From a checkpoint of a small text-conditioned image flow-matching model.
Model: 16.5M parameters, 32-pixel images, arch dit, text encoder layers 6, text encoder norm layernorm, text encoder activation quick_gelu, norm layernorm, patch size [2, 2], width 128.
Rows from block 4 of the denoiser of a small text-conditioned image flow-matching model, named by matrix and row number. Rows with one number belong to one neuron. Each number is 128 + 24 x the weight over its row's rms, rounded and kept within 0 to 255. All counts start at 0.
After each neuron's rows are labels from the 100 images, of 14976 (inputs lightly noised), where the neuron reaches its highest value: "strongest on" is what is common among them. Only what is clearly more common there than usual is listed. The data: photos of plants, animals and fungi (iNaturalist). In brackets: how many of the 100, against the usual share in percent.
# fc1: MLP up (model.blocks.4.mlp.fc1.weight, 768x128), inputs 0-63
# fc2: MLP down (model.blocks.4.mlp.fc2.weight, 128x768, transposed), outputs 0-63

fc1.643 [109 117 152  99 128 177 136 116 103 119 107 114 128 140 114 179 100  84 168 147 158  71 124 165 154 110 104 108 149 155 167 107 149 110  87 151  89 147 159 156 173 115 143 100 122 128 121 110 121  82 101 132 147 121 112 115 156 150 153 118  95  80 113 103]
fc2.643 [168 123 132 164 120 112 186 140  84 154 121 133 124 136 119  77 127 111 112 125 166 149 104 115 126 116 155 122 147 129 120 144 130 139  60 110 143 127 133 138 133 153 119 144 132 124 128 117 166 149 151 124 130 122 130 168 134 112 123 128 103 115 113 147]
strongest on: phylum Arthropoda (61 vs 30.9); class Insecta (60 vs 29.2); order Lepidoptera (32 vs 13.7)

fc1.607 [129  88 141 147 132 137 113 116 123 139 139  89 134 143  92 122 137 115 111 149 169  68 141 143 137 116 135 101 118 151 135 156 170 157 111 101 110 160  99 127 135 120 153  98 183  97 156 125 135 123 103 139 202 153  60 115 143 153 142 112  90 147 136 103]
fc2.607 [121 136 135 130 146 126 158 139  86 125 163 139 135 126 113  97 131 131 135 139 150 229 111 104 119 157 113 129 137  83 116 148 151 143  97 119 118 117 128 125 134 142 153 145 120 122 134 135 113 139 139 127 150 146  80 119 133 155 118  89 161 121  97 119]
strongest on: phylum Chordata (100 vs 60.8); class Aves (99 vs 55)

fc1.532 [127 123 122 129 128 101 161 174 145 119 120 173 152 101 157 112 109 119 106 102 212 123  95 143 133 105 111 103 127 103  88 116 117 145  82 125 127 124 135 127 131  79 111 117 144  91 105 109 152 156 110 101 142 148  72 121 107 120 133  90 149 125 141 143]
fc2.532 [ 89 132 118 150 124 128  91 129 118 134 116 169 128 115 130 111 107 144 111 127  65 163 129 139  98 115 149 123 125 119 129 159 113 116  67 124 141 125 119  45 119  95 103 135 128 123 133 125 102 168 124 134 122 110 106 153  84 119  99  94 115 145 132  97]
strongest on: order Anseriformes (25 vs 5.5); family: Anatidae (25 vs 5.5)

fc1.152 [137 102 107 147 138 159 114 153 135 122 141 115 156 141 170 141 154 154 135  66 156  67 133 126 131 117 155  78 169 101  82 131 114 184  87  90 113  98 143 157 144  88 116 100 106 105  91  92 140 130  84 104 130 158  86 124 124 118 130 147 124 110 121 144]
fc2.152 [ 89 133 127 162 139 129 108 158 158 106 126 121 130 125 133 158 139 104 113 126  82 166 163 124 177 111 118 116 178  94 130 118 131 133  88 143  91 125 115 166 123 132 122 137 137 118 117 142 105 118 123 116  81 148  75 177 144 121 136 146 161 104 124 166]
strongest on: phylum Arthropoda (71 vs 30.9); class Insecta (68 vs 29.2); order Lepidoptera (34 vs 13.7)

fc1.752 [151 127 135 153 154 103 161 190 125  93 149 124 116 135 146 127 123 167 140 118 101 152 144 108 125 107 142 119 144 138 159  83 117 142 113 142 129 116 103 119 102 153 114 153 151 144 134 152 130 130 137 110 136 145 115 145 149 126 164 114 128 138 128 171]
fc2.752 [172 117 137 135 128 108 137 130  67 114  86 170 127 125 102 105 114 127 157 128 132  94 110 103 113 154 111 138 131 118 129 113 165 130  73 136 170 114 124 115 141 183  96 122 138 117 138 131 113 139 154 114 147 119 124 126 182 132 146 121 159 105 142 164]
strongest on: phylum Chordata (94 vs 60.8); class Aves (91 vs 55)

fc1.112 [102 153 117 108 146 146 135 110 120 113  99 139 134 139 147 160 129 145 183 136 160  78 127 117 142 139 133 135 166 127 144 115 150  72 151 135 145 119 159 131 126  85 152 149 114 136 134 107 115 123 122 144 119 143  89 124 158 122 166  96  73 132 148  96]
fc2.112 [146 111 124 149 129 113 143 154 133 153 180 144 100 115 162 138 128 136  79 136 150 169 107 152  98  82 155 133 151 108 140 105 113 132 107 131  63 133 135 100 115 117 106 139 128  71 124 119 127 127 131 116 124 120 119 125  78 139 135 169 149 140 156 155]
strongest on: phylum Tracheophyta (27 vs 7.3); kingdom Plantae (27 vs 7.3); class Magnoliopsida (25 vs 5.6)

fc1.525 [138  79 134 139 129 149  72 118 110 102 155 125 134 132  87 112 138 151 134 102 155 125 161 121 141 168 139 121 136 104 129 127 160 133  97 131 118 125 129  94 182 145 160 118 134 147 122 120 117 105  95 132 154 128 108  51 147 150 153 144  69 151 138 100]
fc2.525 [111 164 127 137 140 124 118 151 142 168 129 125 130 139  77 138 103 118 130 126  95 189 186 130 130 125 139 130  80 124 142  93 149 117 105 120 123 138 126 124  84  90 130 132 114  83 120 128 106 115 164 124 151 133 153 122 125 161 120  86 149 178  79 142]
strongest on: order Passeriformes (50 vs 24.9)

fc1.77 [154 102 139 132 170 110  82 133 100 121  91 109 120 138 136 109 161 121 112 127 168  70  82 123 123 115 119  94 115 114 123 131 105 140 156 116 143 111 103 193  87 123 138 127 160 121 165 117 156 147 146  97 181 162  60 116 111 156 150  97 134 118 147 157]
fc2.77 [122 125 132 158 128 123 117 136 118 125 171 104 123 192 158 142 128 150 108 119  86 184 165 112 141 148 133 130 117 125 125 167 165 142 159 137 158 145 126 132  95 163 128 138 124 112 114 113 139  59 116 123 111 134  56 207 130 127  83 122 150 110 167 121]
strongest on: phylum Chordata (92 vs 60.8); class Aves (91 vs 55); order Passeriformes (56 vs 24.9)

fc1.632 [101 137  95  74 106 123 138  90 123 123 138  99 104 129 124 129 117 115 113  95 138 115 150 126  98 132 138 182 165 153 141  97 108 134  62 125 128 161 130 151  95 140 117 122 124 106 128 131 105  71 109 167 149 120 140 121 177 119 130 115 108 100 149 133]
fc2.632 [143 136 122 140 121 103 158 152 117 121 138 139 120 114 105 115  97 152 130 121 122 142 170 134 137 114 167 122 161 190 138  90 158 126  52 114 120 137 144 185 167 107 114 119 133 103 128 136 123 109 141 123 157 123  98 158 146 118 139 142  81 122  81 106]
strongest on: order Passeriformes (57 vs 24.9)

fc1.638 [120 135 105 158 145 141  89 113 117 104 117 155 131 174 148 141 144 132 104 125 116 112 167 158 137 118 121 134 138  87 131 106 162 142 151 109  90 106 136 114 127 102 132 113 128 133 162 109 122 107 129 135 116 136  87 177 151 192 168 218 128 153 126 120]
fc2.638 [134 101 122  92 138 135  74 163 137 122 139  98 132 131 123 132 132 142 155 129 119 103 127 107 157 157  90 127  83 102 120  66 142 125 124 133 142 126 122 142 134 183 120 135 142  95 137 125 126 140 133 134 130 122 105 129 128 151 119 103 116 128 181 119]
strongest on: order Passeriformes (52 vs 24.9)

fc1.663 [111 142 122 112 103 114 130  94 105 140  85 141 117 105  92 154 123 179 141 113 130  92  95 112 124 170 117 145 148 153 155 166 158 144 136 132  59 128 149  89 138 140 166 132 108 153 138 144 148 131  93 155 186 102  86 124 156 169 175 126  94 126 126 122]
fc2.663 [136 124 123 141 112 124 116 119 137 155 108 132 117 173 127 125 125  90 116 132 109 192 106 107 119 110 132 125  77 150 134 154 140 127 120 121  31 118 121  75 137 135 159 125 138 133 117 137  82 164 126 123 107 129  84  98 155 137 109 176 181 162 129 106]
strongest on: phylum Arthropoda (68 vs 30.9); class Insecta (67 vs 29.2); order Lepidoptera (35 vs 13.7)

fc1.24 [105 137 141 119 114 134 104 166 143 125 123 170 143 126 120 144  90 141 126 129 132  37 154 119 151 157 123 119 194 157 135  95 134 136  78 117 106 148 148 131 139 161 132 139 112 163 112 113 126  90 133 139  69 117 100 119 132 133 107 137 152 127 120 114]
fc2.24 [108 110 135 122 122 143 105 129 169 163 119 173 142 128 125  88 117 108 114 116 107 156 139 120 142 119 163 117  72 120 145 106 118 117 160 123 114 125 125  98 142 144 143 116 147 151 132 120 107  99 105 129 131 124 131 103  88 113 169 144 139 131 143 152]
strongest on: class Insecta (67 vs 29.2); phylum Arthropoda (67 vs 30.9); order Lepidoptera (41 vs 13.7)

fc1.576 [147 100 117 126 114 118 157  81 107 105  67 210 111 111 139 105 140 152 144 113 144  93 145 127 119 113 132 135 117 115  97 164 128 166  82 137 137 110 133 166 106  89 147 122 133 142 120 129 183 115  99 142 138 126 152 157 120 135 142 146 105 111 122 103]
fc2.576 [132 121 123 136 130 126 145 169 138 107  94 203 126 158 129 125 124 137 149 129  87 150 171 106 135 141 123 137 126  99 132 149 149 121  82 119 120 126 129 189 146 147 160 122 123 133 106 121 113 136 104 136 101 127 146 134 149 147 127 104 130 127 115 113]
strongest on: phylum Arthropoda (63 vs 30.9); class Insecta (62 vs 29.2); order Lepidoptera (36 vs 13.7)

fc1.121 [121 144 157  92 170 138  80 102  87 122 161  98 140 139 109 128 134 112 157 168 140 134 192 118 112 135 122 119 107 150 111 149 151 108 147 126 119 134 109 120 108 185 169 151 165 121 137 179 136 101 135 122 125 147 159 145 153 144 130 123 139 135 127 133]
fc2.121 [185 144 139 178 137 122 129 160 120 107 168  71 133 173 119 118 124 116 153 136 103 132 164 103 176 132 145 132 113 136 117 132  67 126 127 134 149 134 135 146 135 150  93 127 118 107 129 130 109 115 102 127  82 132  95 143 172 158 108 101 160 124 153 134]
strongest on: class Aves (92 vs 55); phylum Chordata (92 vs 60.8); order Passeriformes (52 vs 24.9)

fc1.143 [144  80 121 116 142 124  96 167 111 136  80 156 127  73 140 142 154 158 145 115 153 113 147 127 194 159 152 101 143 102 125 157 124 111 118 136 103 111 145 134 178 139 158 164 106 167 172 113 136 129 103 123 161 137 139 126  92 132 151 167 177 148 146 137]
fc2.143 [ 98 130 129 103 122 139 150 103 158 150  94 118 122 107  80 165 128  85 122 133  67 160 138 120  95 130 168 120 142  96 120 114 108 118 138 128 113 119 120 149 106 128 124 135 139 146 133 105 132  78 110 132  91 121  90 124 127 121 137 131 139 131 179 161]
strongest on: order Lepidoptera (34 vs 13.7)

fc1.465 [195 120 116  69 126 118  99 132 110 128 133  94 156 125 160 137 139 161 136 108 144 115 137 160 144 169 123 134 117 126  81 138 147  87 140 165 129 135 174 134 112 129 151 125 100 140 118 123 137 103 137 130 118 116 119 114 146 122 104 106  77 149  99 136]
fc2.465 [ 59 132 133 164 128 119 110 175 129 145 127 141 131 128 108 147 150 152 144 135 102 133 102 121  95 100 150 131 112 110 121 131  73 130 101 129  71 119 125 163 164 129 122 139 130  91 131 138 133 110 121 113 134 131 139 129  76  99 166 183 128 121 153 112]
strongest on: phylum Tracheophyta (26 vs 7.3); kingdom Plantae (26 vs 7.3); class Magnoliopsida (25 vs 5.6)

fc1.46 [122 104 127 193 110 124 108 146 122 129 141 111 121 128 101 109  97 132 132 116 128 109 132 121 146  98 147 142 138 111 129 132  99 122 127 153 131 136 147 131 111 115 135 114 140 118 127 146 122 122 104 162 146  99 102 103 107 123 142 173 129 105 110 129]
fc2.46 [124 128 126  96 131 149 149  96 139 121 130 119 127 106 183 156 135 135 116 128  72 167 118 148 133 122 154 116 117 154 119 175 138 129 150 131 134 120 112 120 146 105 100 126 126 131 130 123 174 123 104 117 133 133 103 125 101 138 142  97 159 142  83 122]
strongest on: order Passeriformes (54 vs 24.9)

fc1.645 [131 109 136 137  85 121 150 141 147 128 108 153 152 136 168 122  65 126 114 136  90  82  91 119 135 116  89  93 183 175 132 151 119  76 115 161 151 142 168 136 127 134 155 140  99 116 109 152 153 177 155 144 169  74  96 115  95 157 118 118  83 122 145 122]
fc2.645 [137 114 143 118 146 124 152  91 138 147 120 114 142 131  99  85 132 142 113 145 192 132  89 119 151 138 138 127 110 104 132 143 135 128 148 135 196 122 135 152 152 137  97 122 133 126 126 138  91 157 178 132  98 125 124 142 123 122 136 125 141 178 130 144]
strongest on: phylum Tracheophyta (27 vs 7.3); kingdom Plantae (27 vs 7.3); class Magnoliopsida (26 vs 5.6)

fc1.290 [154 141 109  81 137 122 141 123  98 118  80 157 134 110 103 132 133 145 144 132 123  92 116 116 101 165 117 127 111  88 109 173 128 154  96 131  93 125 153 110 149 103 126 133 113 121 125 139 154 125 122 149 174 121 138 149 120 137 167 170  90  74 127 113]
fc2.290 [ 95 133 134 153 133 128 142 133 178 111 141 154 127 162 183 158 135 101 173 134 107 115 127 113 110 116 126 128 134 113 123 159 146 126  79 119  63 130 127 120 109 132 116 133 132 127 126 135 118 141 141 142 126 127 164 135 146 124 109  83 167 104 116  96]
strongest on: phylum Arthropoda (66 vs 30.9); class Insecta (65 vs 29.2); order Lepidoptera (35 vs 13.7)

fc1.65 [145 146 148 135 149  88 113 146 124 115 148  80 139 137 145 151 135 112 134 148  75  88  95 141 123 112 115 102 157  98 105 118  75 148 122 109 107 104 117 195 109 145 103 128 163 121  90 121 166 143 175 121 146 139  94  95 100 120 124 103 138 141 111 149]
fc2.65 [152 140 118 131 134 155 108 132 143 114 149 123 128 149 119 143 113 152 132 130 162 210 140 136 140 164 120 136 102 121 113  81 146 136 126 137  96 111 130 142 118 127  98 127 134 143 126 132 144 134 136 115  75 109 177 170 153 154  76 107 123 101 115 136]
strongest on: class Insecta (80 vs 29.2); phylum Arthropoda (80 vs 30.9); order: Lepidoptera (35 vs 13.7); order Hymenoptera (26 vs 3.5)

fc1.422 [124  94 126 119 134 132 135 140  92 164 109 110 138 115 108 121 155 136 126 129 140 109  85 111 101 118 131 129 138 117 128 120  88 141 111 116 155 124 131 172  97 124 135 120 119 134 102 131 173  88 118 141 180 144 139 100 129  99 119  78  94 124 137  90]
fc2.422 [156 132 131 153 140 125 128 156 127 112 137 137 129  81 108 122 136  99 125 136 138 155 106 126 114 101 132 139 138 115 116 120  92 127  75 142 118 123 133 134 125 123 139 130 130  72 130 123 122 167 159 129 115 126 121 152  87 153 168 122 162 123  84 143]
strongest on: class Aves (88 vs 55)

fc1.730 [112 174 148 101 125 108 127 103 115 147 132  83 145 148 130 134 110 139 143 151 154  77 119 135  84 137 135 155 144 122 144 115 101 107 121 145 134  99 149 154 121 109 150 148 131 146 110 142 170 123 171 156 119 119  81 103 145  87 120  90 122 154  85 100]
fc2.730 [144 131 122 127 124 134 136 133 152 107 174 147 113 116 160 128 148 165 125 138 157 153 115 128 119 128 165 127 186 163 142 109 137 127  78 131 108 124 139  90 115 146 108 137 133 113 112 126  98 100  97 145 138 120 126 117 103 125 163 154 145 125 125 137]
strongest on: order Lepidoptera (33 vs 13.7)

fc1.194 [135 157 116 126 143 127 111 123 101 136 118 134 130 142 125 111 152 137 136 157 147  79  65 118 124 135 124 169 119 136 117  94 126  85  95 124 125 112 174 123 124 148 134 112  75 195 166 137 164 120 150 121 152 136 120 155 205 157 126 130 136 115 136 128]
fc2.194 [170 135 130 159 134 151 107 150 169  97 104  91 137 179 124  92 116 156 110 131 111 217 149 114 157 163 122 121 126 141 114 105 121 142 117 123 147 122 115 193 152 118 163 134 120 155 123 137 138 117  99 123  91 140  90 102 109 156 101 134 122 148 162 119]
strongest on: phylum Arthropoda (66 vs 30.9); class Insecta (64 vs 29.2)

fc1.633 [131 121 129 141 138 179 125 123 122  71 106 110 141 149 145  80 166 146 170  98 125  81 121 130 148 131 124 105 134 105  90 109 138 173  78 119 148 114 153 162 144 107 139 101 122 107 128  70 149 142  90 127 124 158  82  94 124 131 135 131  92 112 130 117]
fc2.633 [ 79 138 137 108 142 114 164 182 102 208 134 125 115 127 126 158 137 111  85 123 141 175 157 134 170 142 112 131 175 119 139 127 131 126  80 137 161 120 130 173 149 153 104 129 137 102 126 127  94 111 135 123  72 130 149 159 158 131 128 132 119 118 123 119]
strongest on: kingdom Plantae (25 vs 7.3); phylum Tracheophyta (25 vs 7.3)

fc1.713 [144 151 119 123  90  92 125  93 116 123 100 118 135 100 195 118  68 111 121 158 102 130 157 116 114  88 170 138 149  82 119 101  94 153 153 128 126 136 133 116 121 169 127 139 106 114 104 101 171 165 160 173 118 110 146 140 125 125 136  93 151 133  73 126]
fc2.713 [116 132 134 145 134 131 167 165 114 128 124 177 132  76 181  84 110 120 120 130 129 144 124 128 155 137 128 141 141 128 129 125  93 123 146 120 190 121 138 125 103 103 144 142 141 137 125 115 144 167 131 132 150 134  80  92 123 180 114  98 114 130 154 126]
strongest on: phylum Arthropoda (68 vs 30.9); class Insecta (66 vs 29.2)

fc1.547 [146 139 153 122  97 132 128 152 147 133 155 127 107 150 139 110 110 160 151 108 117 153 126  92 104 139 161 151 164 151 149  99 127 141 129 138 129 168  83 103 117 127 109 133 142 128 120 138 156  88 117 141 123 116 121 115 103 108 108  90 121 127 126 132]
fc2.547 [144  96 124 124 130 105 117 113 152 140 107 164 123 176 135  94 144 130 154 137 138  73 113 115 119 113 123 126  94 122 128  56 145 124 106 130 152 117 145 127 135 164 123 129 130 145 129 131 112 122 121 123 168 131 123 156 124  78 129 126 101 103 160 119]
strongest on: phylum Chordata (94 vs 60.8); class Aves (92 vs 55)

fc1.555 [101 121 144 134 126 122 115 155 131 122 138 146 134 143 149 128 127  91 121 158  88  77 169 117 149 113 162  88 164 146 141 111 152 143 154 123  85 157 118 114 117 109 144 102 127 149 127 104 139 118  91 146 121 122  92 177 178 135 156 160 109  97  83 113]
fc2.555 [140 141 136  95 131 141 130 121 117 141 188 138 133  88 142 125 149 177  82 156 150 133 123 128 147 116 153 151  65 109 126 109 118 123 128 125  80 112 118  94 153 163 103 124 140 146 142 141 112 172  95 133 119 110 118 147  97 155 144 140 140 142 138 133]
strongest on: order Passeriformes (52 vs 24.9)

fc1.656 [144 117  98 111 117 137 123  93 109 131 159  83 106 168  91 135 109 138 117  89 144 111 126 136  88 132  90 184 163 129 146 132 152 137 104 138 119 123 166 102 120 116 109 125  97 108 153 147  96  96 155 170 151 123 152 104 107 122 148 110 100 131 116 131]
fc2.656 [115 104 125 159 129 141 143 167 158 112 181  99 133 130 145 149 119 123 110 124 104 189 128 134 119 182 150 139 143 155 132 124 145 126 103 121 106 127 141 157 162  82  64 124 136 124 132 127 108 100 110 134 112 117 128 133 149 131 117 114  93 145 172 108]
strongest on: class Insecta (73 vs 29.2); phylum Arthropoda (73 vs 30.9)

fc1.165 [ 94 149 109 125 137 143 149 103 120 124 105 126 114 119 107 135 115 137 139 137 143  86  89 155 127  94 180 113 164 111 166 120 141 137  85 122 132 128 129 156 142 105 126 127 102 134 145 107 115 111 108 156 129 146  96 140 185 115 149 130  87 174 134 107]
fc2.165 [185 126 127 125 127 155 135 117 123 150 180 111 107 115 144 138 128 160 113 124 144 150  73 130 155 123 104 121 150 113 130 111 112 112 139 129 126 122 122 124 111 171 108 127 134 115 121 137 109 116 149 140 144  99 118 152  40 114 141 149 173 175  73 128]
strongest on: phylum Tracheophyta (25 vs 7.3); kingdom Plantae (25 vs 7.3)

fc1.531 [183 137 107 113 115 108 138 114  74  78  96 137 124 161 149 151 127 163 188 111 146 127 133  83 126 154 134 110 146 144 130 119  86 117 146 150 105 156 172 102 114 124 157 117 123 138 125 133 139 143 134 174 162 100 116 124 131 146 147 102 129 144 140  46]
fc2.531 [106 138 121 155 139 132 135 115  86 115 121 147 121 163 170 117 120 150 213 127 176 140 140  95 144 120 153 127 151  94 116 155 107 143 126 140  84 123 120 114 133  91 139 124 136 126 130 140 124 186 123 146 106 128 139 115 152 132 136 143  96 132 173  81]
strongest on: phylum Tracheophyta (26 vs 7.3); kingdom Plantae (26 vs 7.3)

fc1.68 [119  86 113 169 145 128 111  66 133 139 122 152 135 129 128 121 157 169 150 101  77  97  89 121 164 116 128 120 153 113 113 114 148 105  70 160 138  98 129 133 173 131 132 140 122 101 134 127 131  75 121 124 110 135 122 160  72 123 132 176 168 123 145 131]
fc2.68 [109 108 128 139 117 130 131 138 116  86 122 125 126  95 114 153 127 121 134 133 169 186  95  88 104 151 122 129 119 124 122  44 159 129  98 116 105 130 102 125 144 108 127 126 134 124 131 128 112 157 120 131 126 111 160  97 113 158 106 161 109 118 141  94]
strongest on: class Insecta (68 vs 29.2); phylum Arthropoda (68 vs 30.9)

fc1.323 [166 172 144 132 149 124 150 124  82 130 163 141 136 127 138 124 144 129 135 166 127 160  86 125 151 119 111  73 125  57 145 132  89 155 127 108 143 109 113 115 160 107 122 117 181 122 175  82 148 134 133 129 150 148 164 134 158 128 160 151 151 143 130 130]
fc2.323 [120 122 123 207 133 146 146 106 126  95 130 107 121 141 140 148 145 125 119 136 108 146 119 136  34 135  97 129 135 125 119 111 155 128  93 121 111 136 138 135 165 145 116 121 125 130 133 118 110 133 117 124 158 122  92 106 129 130  89 141 117 156 115 118]
strongest on: phylum Chordata (92 vs 60.8); class Aves (89 vs 55); order Passeriformes (57 vs 24.9)

fc1.460 [113  98 134 147 113 143  65 131 143 103  88 136 116 120 152 129 114 158 150 134  83 145  71  99 112 132 170 113 143 126 169 143 133 125 152 141 134 157  97 115 142  94 130 115 145  94 173 136 112 162 120 128  71 119 131  81 128  88 120 117 133 153 146 121]
fc2.460 [ 87 124 130 147 127 141 102 153 151 106  96 152 119  94  97 137 135 119 142 134 176 126  52 106 131 118 119 119 133 152 135 158  83 125 159 123 103 143 142 115 147 121 169 132 115 128 129 140 129 155 125 135 158 133 136 194  62 129 107 116  97  81 112 115]
strongest on: phylum Chordata (92 vs 60.8); class Aves (90 vs 55)

fc1.456 [154 120 126 146 121 113 123 123  68 142  53 179 117 117 134 132 132 170 111 120 112  82 116 101 104 167 103 127 143 147 138 149 126 165 138 151  93 116 164 125  96 133 178 145 133 130 101 157 153 116 109 150 146 108 130 136 152 157 131 127 117 124 118  98]
fc2.456 [158 130 135 122 123 149 103 133 133 176  75 163 134 186 140 128 133  98  99 132 140 147 106  89 136 134 104 124 108 110 131 126 116 137 136 130  66 120 117 150 141 170 180 126 117 145 109 135 111 152 101 134 116 129 105 133 160 140 143 140 143 155 126  88]
strongest on: class Insecta (73 vs 29.2); phylum Arthropoda (73 vs 30.9); order Lepidoptera (32 vs 13.7)

fc1.431 [ 89 124 130  95 137 138 114  87 105 116 133  92 153 125 162 111 127 109 156 129 203 132 151  89 150  98 151 108 112 130 108 166 144 130 105 131 100 131 106 157 114 177 119 123 132  77 165 133 153 118 148 141 131 129 117 120 120 145 107 110 127 157 124 120]
fc2.431 [138 134 128 163 135 124 123 157 120 104 107 113 124 134 110 146 135 140 132 120 111 120 123 102 145 124 110 135 162 117 146 175 119 128  68 133 187 121 130 161 119  98 142 118 128 135 147 138 127 152 175 125 164 134 117 137 152 140 132 156 134 121 144 120]
strongest on: phylum Chordata (94 vs 60.8); class Aves (92 vs 55); order Passeriformes (59 vs 24.9)

fc1.36 [130 160 131  93 143  88 152 140 116 161 126 145 140 105 128 146 117  90  99 145 130 110 146 131 100 119 131 116 159 129  86 139 154 138 140 109  69 125 119 159  54 113 145 128 122 145 122 136 129 112  77 112 130 134 103 132 100 112 136 114 116 132 125 137]
fc2.36 [151 138 121 118 125 142 140 142 130 182 139  69 129 124 140 106 124 150  98 126 112 119 140 149 117 155 150 128 112 101 137  95 153 145 105 139 117 131 127 124 138 145 124 120 136 125 125 146 124 103 132 122 115 117 146 179 119 118 118  78 119 117 135 156]
strongest on: order Passeriformes (63 vs 24.9)

fc1.357 [105 149 107 151 126 180 133 129  41 116  88 104 108 144 115 102 140 119  96 101 119  88 138 157 112 127 140 149 149 104 145 105 116 152 138 139 179  99 145 168 132 125 137 114 103 153 146 159 136 107 148 144 158 127 142 126 157 130 126 114 149 154 151 177]
fc2.357 [117 120 134 108 135 141 140 123 117  97 143 100 120  97 122 125 147 174 109 124 125 143 139 175 150 165 140 119 112 121 128 112 126 128 177 122 202 120 133 158 140 136 103 123 131 161 139 133 117 136 134 128 144 129 102 143 115 123 146 179 116 101 150 170]
strongest on: class Insecta (62 vs 29.2); phylum Arthropoda (62 vs 30.9)

fc1.472 [127 140  99 118 148 148 137 136 120 142 135  97 152 135 114 149 150  95 101 128 156  87 147 162 154 125 105 117 145  91 116 155 109 141 105 119 138 111 136 141 162 101 134  83 162  79 111 129 182 111 121 140 144 147  98  98 102 151 113 141 100 110 122 103]
fc2.472 [141 144 124 148 148 134  99 143 133 106 124 111 119 108 118 119 113 123 152 131 145 165 155 121 126 139 122 127 187  86 124 124 166 136  98 118 148 130 125 113 135 178 102 131 108  91 135 132 103 159 155 111 129 140 121 145 140 162 172 128 155 116  85 149]
strongest on: order Passeriformes (50 vs 24.9)

fc1.631 [147 144 143 136 123 131 169 143 120 134 111 145 150 140 136 112 135 203 117 119  98 121 137 159 132 127 120 117 162 122 125  68  90 151 128 121 138 119 137 166 140 149 110 125 119 158 111 114  95 119  88 134 131 139 136 150 138 162 133 160 156  96 122 145]
fc2.631 [152 136 124 136 129 132  85 156 141 152 137 160 127 149 135 121 129 101 115 139 117 154 108 161 130 154 146 127 127 108 128 123 167 126 105 126 116 130 139 177 162 157  70 130 137 124 130 135 134 116 122 122  81 130 133  92 154 142 120 164 129 160 136 163]
strongest on: phylum Arthropoda (62 vs 30.9); class Insecta (61 vs 29.2)

fc1.5 [123 119 119 164 130 113 129  97 100 107 124 140 128 129  89 124  75 164 126 113 153 104 161 129 103 103 158 100 103 107 134 143 107 114 123 140 153 128 115 128 138 103  95 113 180  93 102 164 137 125 127 158 156 103 122 149 117  96 156 127 109 114 135 155]
fc2.5 [151 117 123 114 122 126 150 132 146  71  86 163 138 136 151 134 114  98 145 123  63 131 196 151 111 123 159 138  98 124 139 102 121 134 143 113 147 129 127 124  90 111  53 115 125 139 135 125 143 152 134 123 118 115 106 108 124  97 100 159 137 118 110 149]
strongest on: order Passeriformes (55 vs 24.9)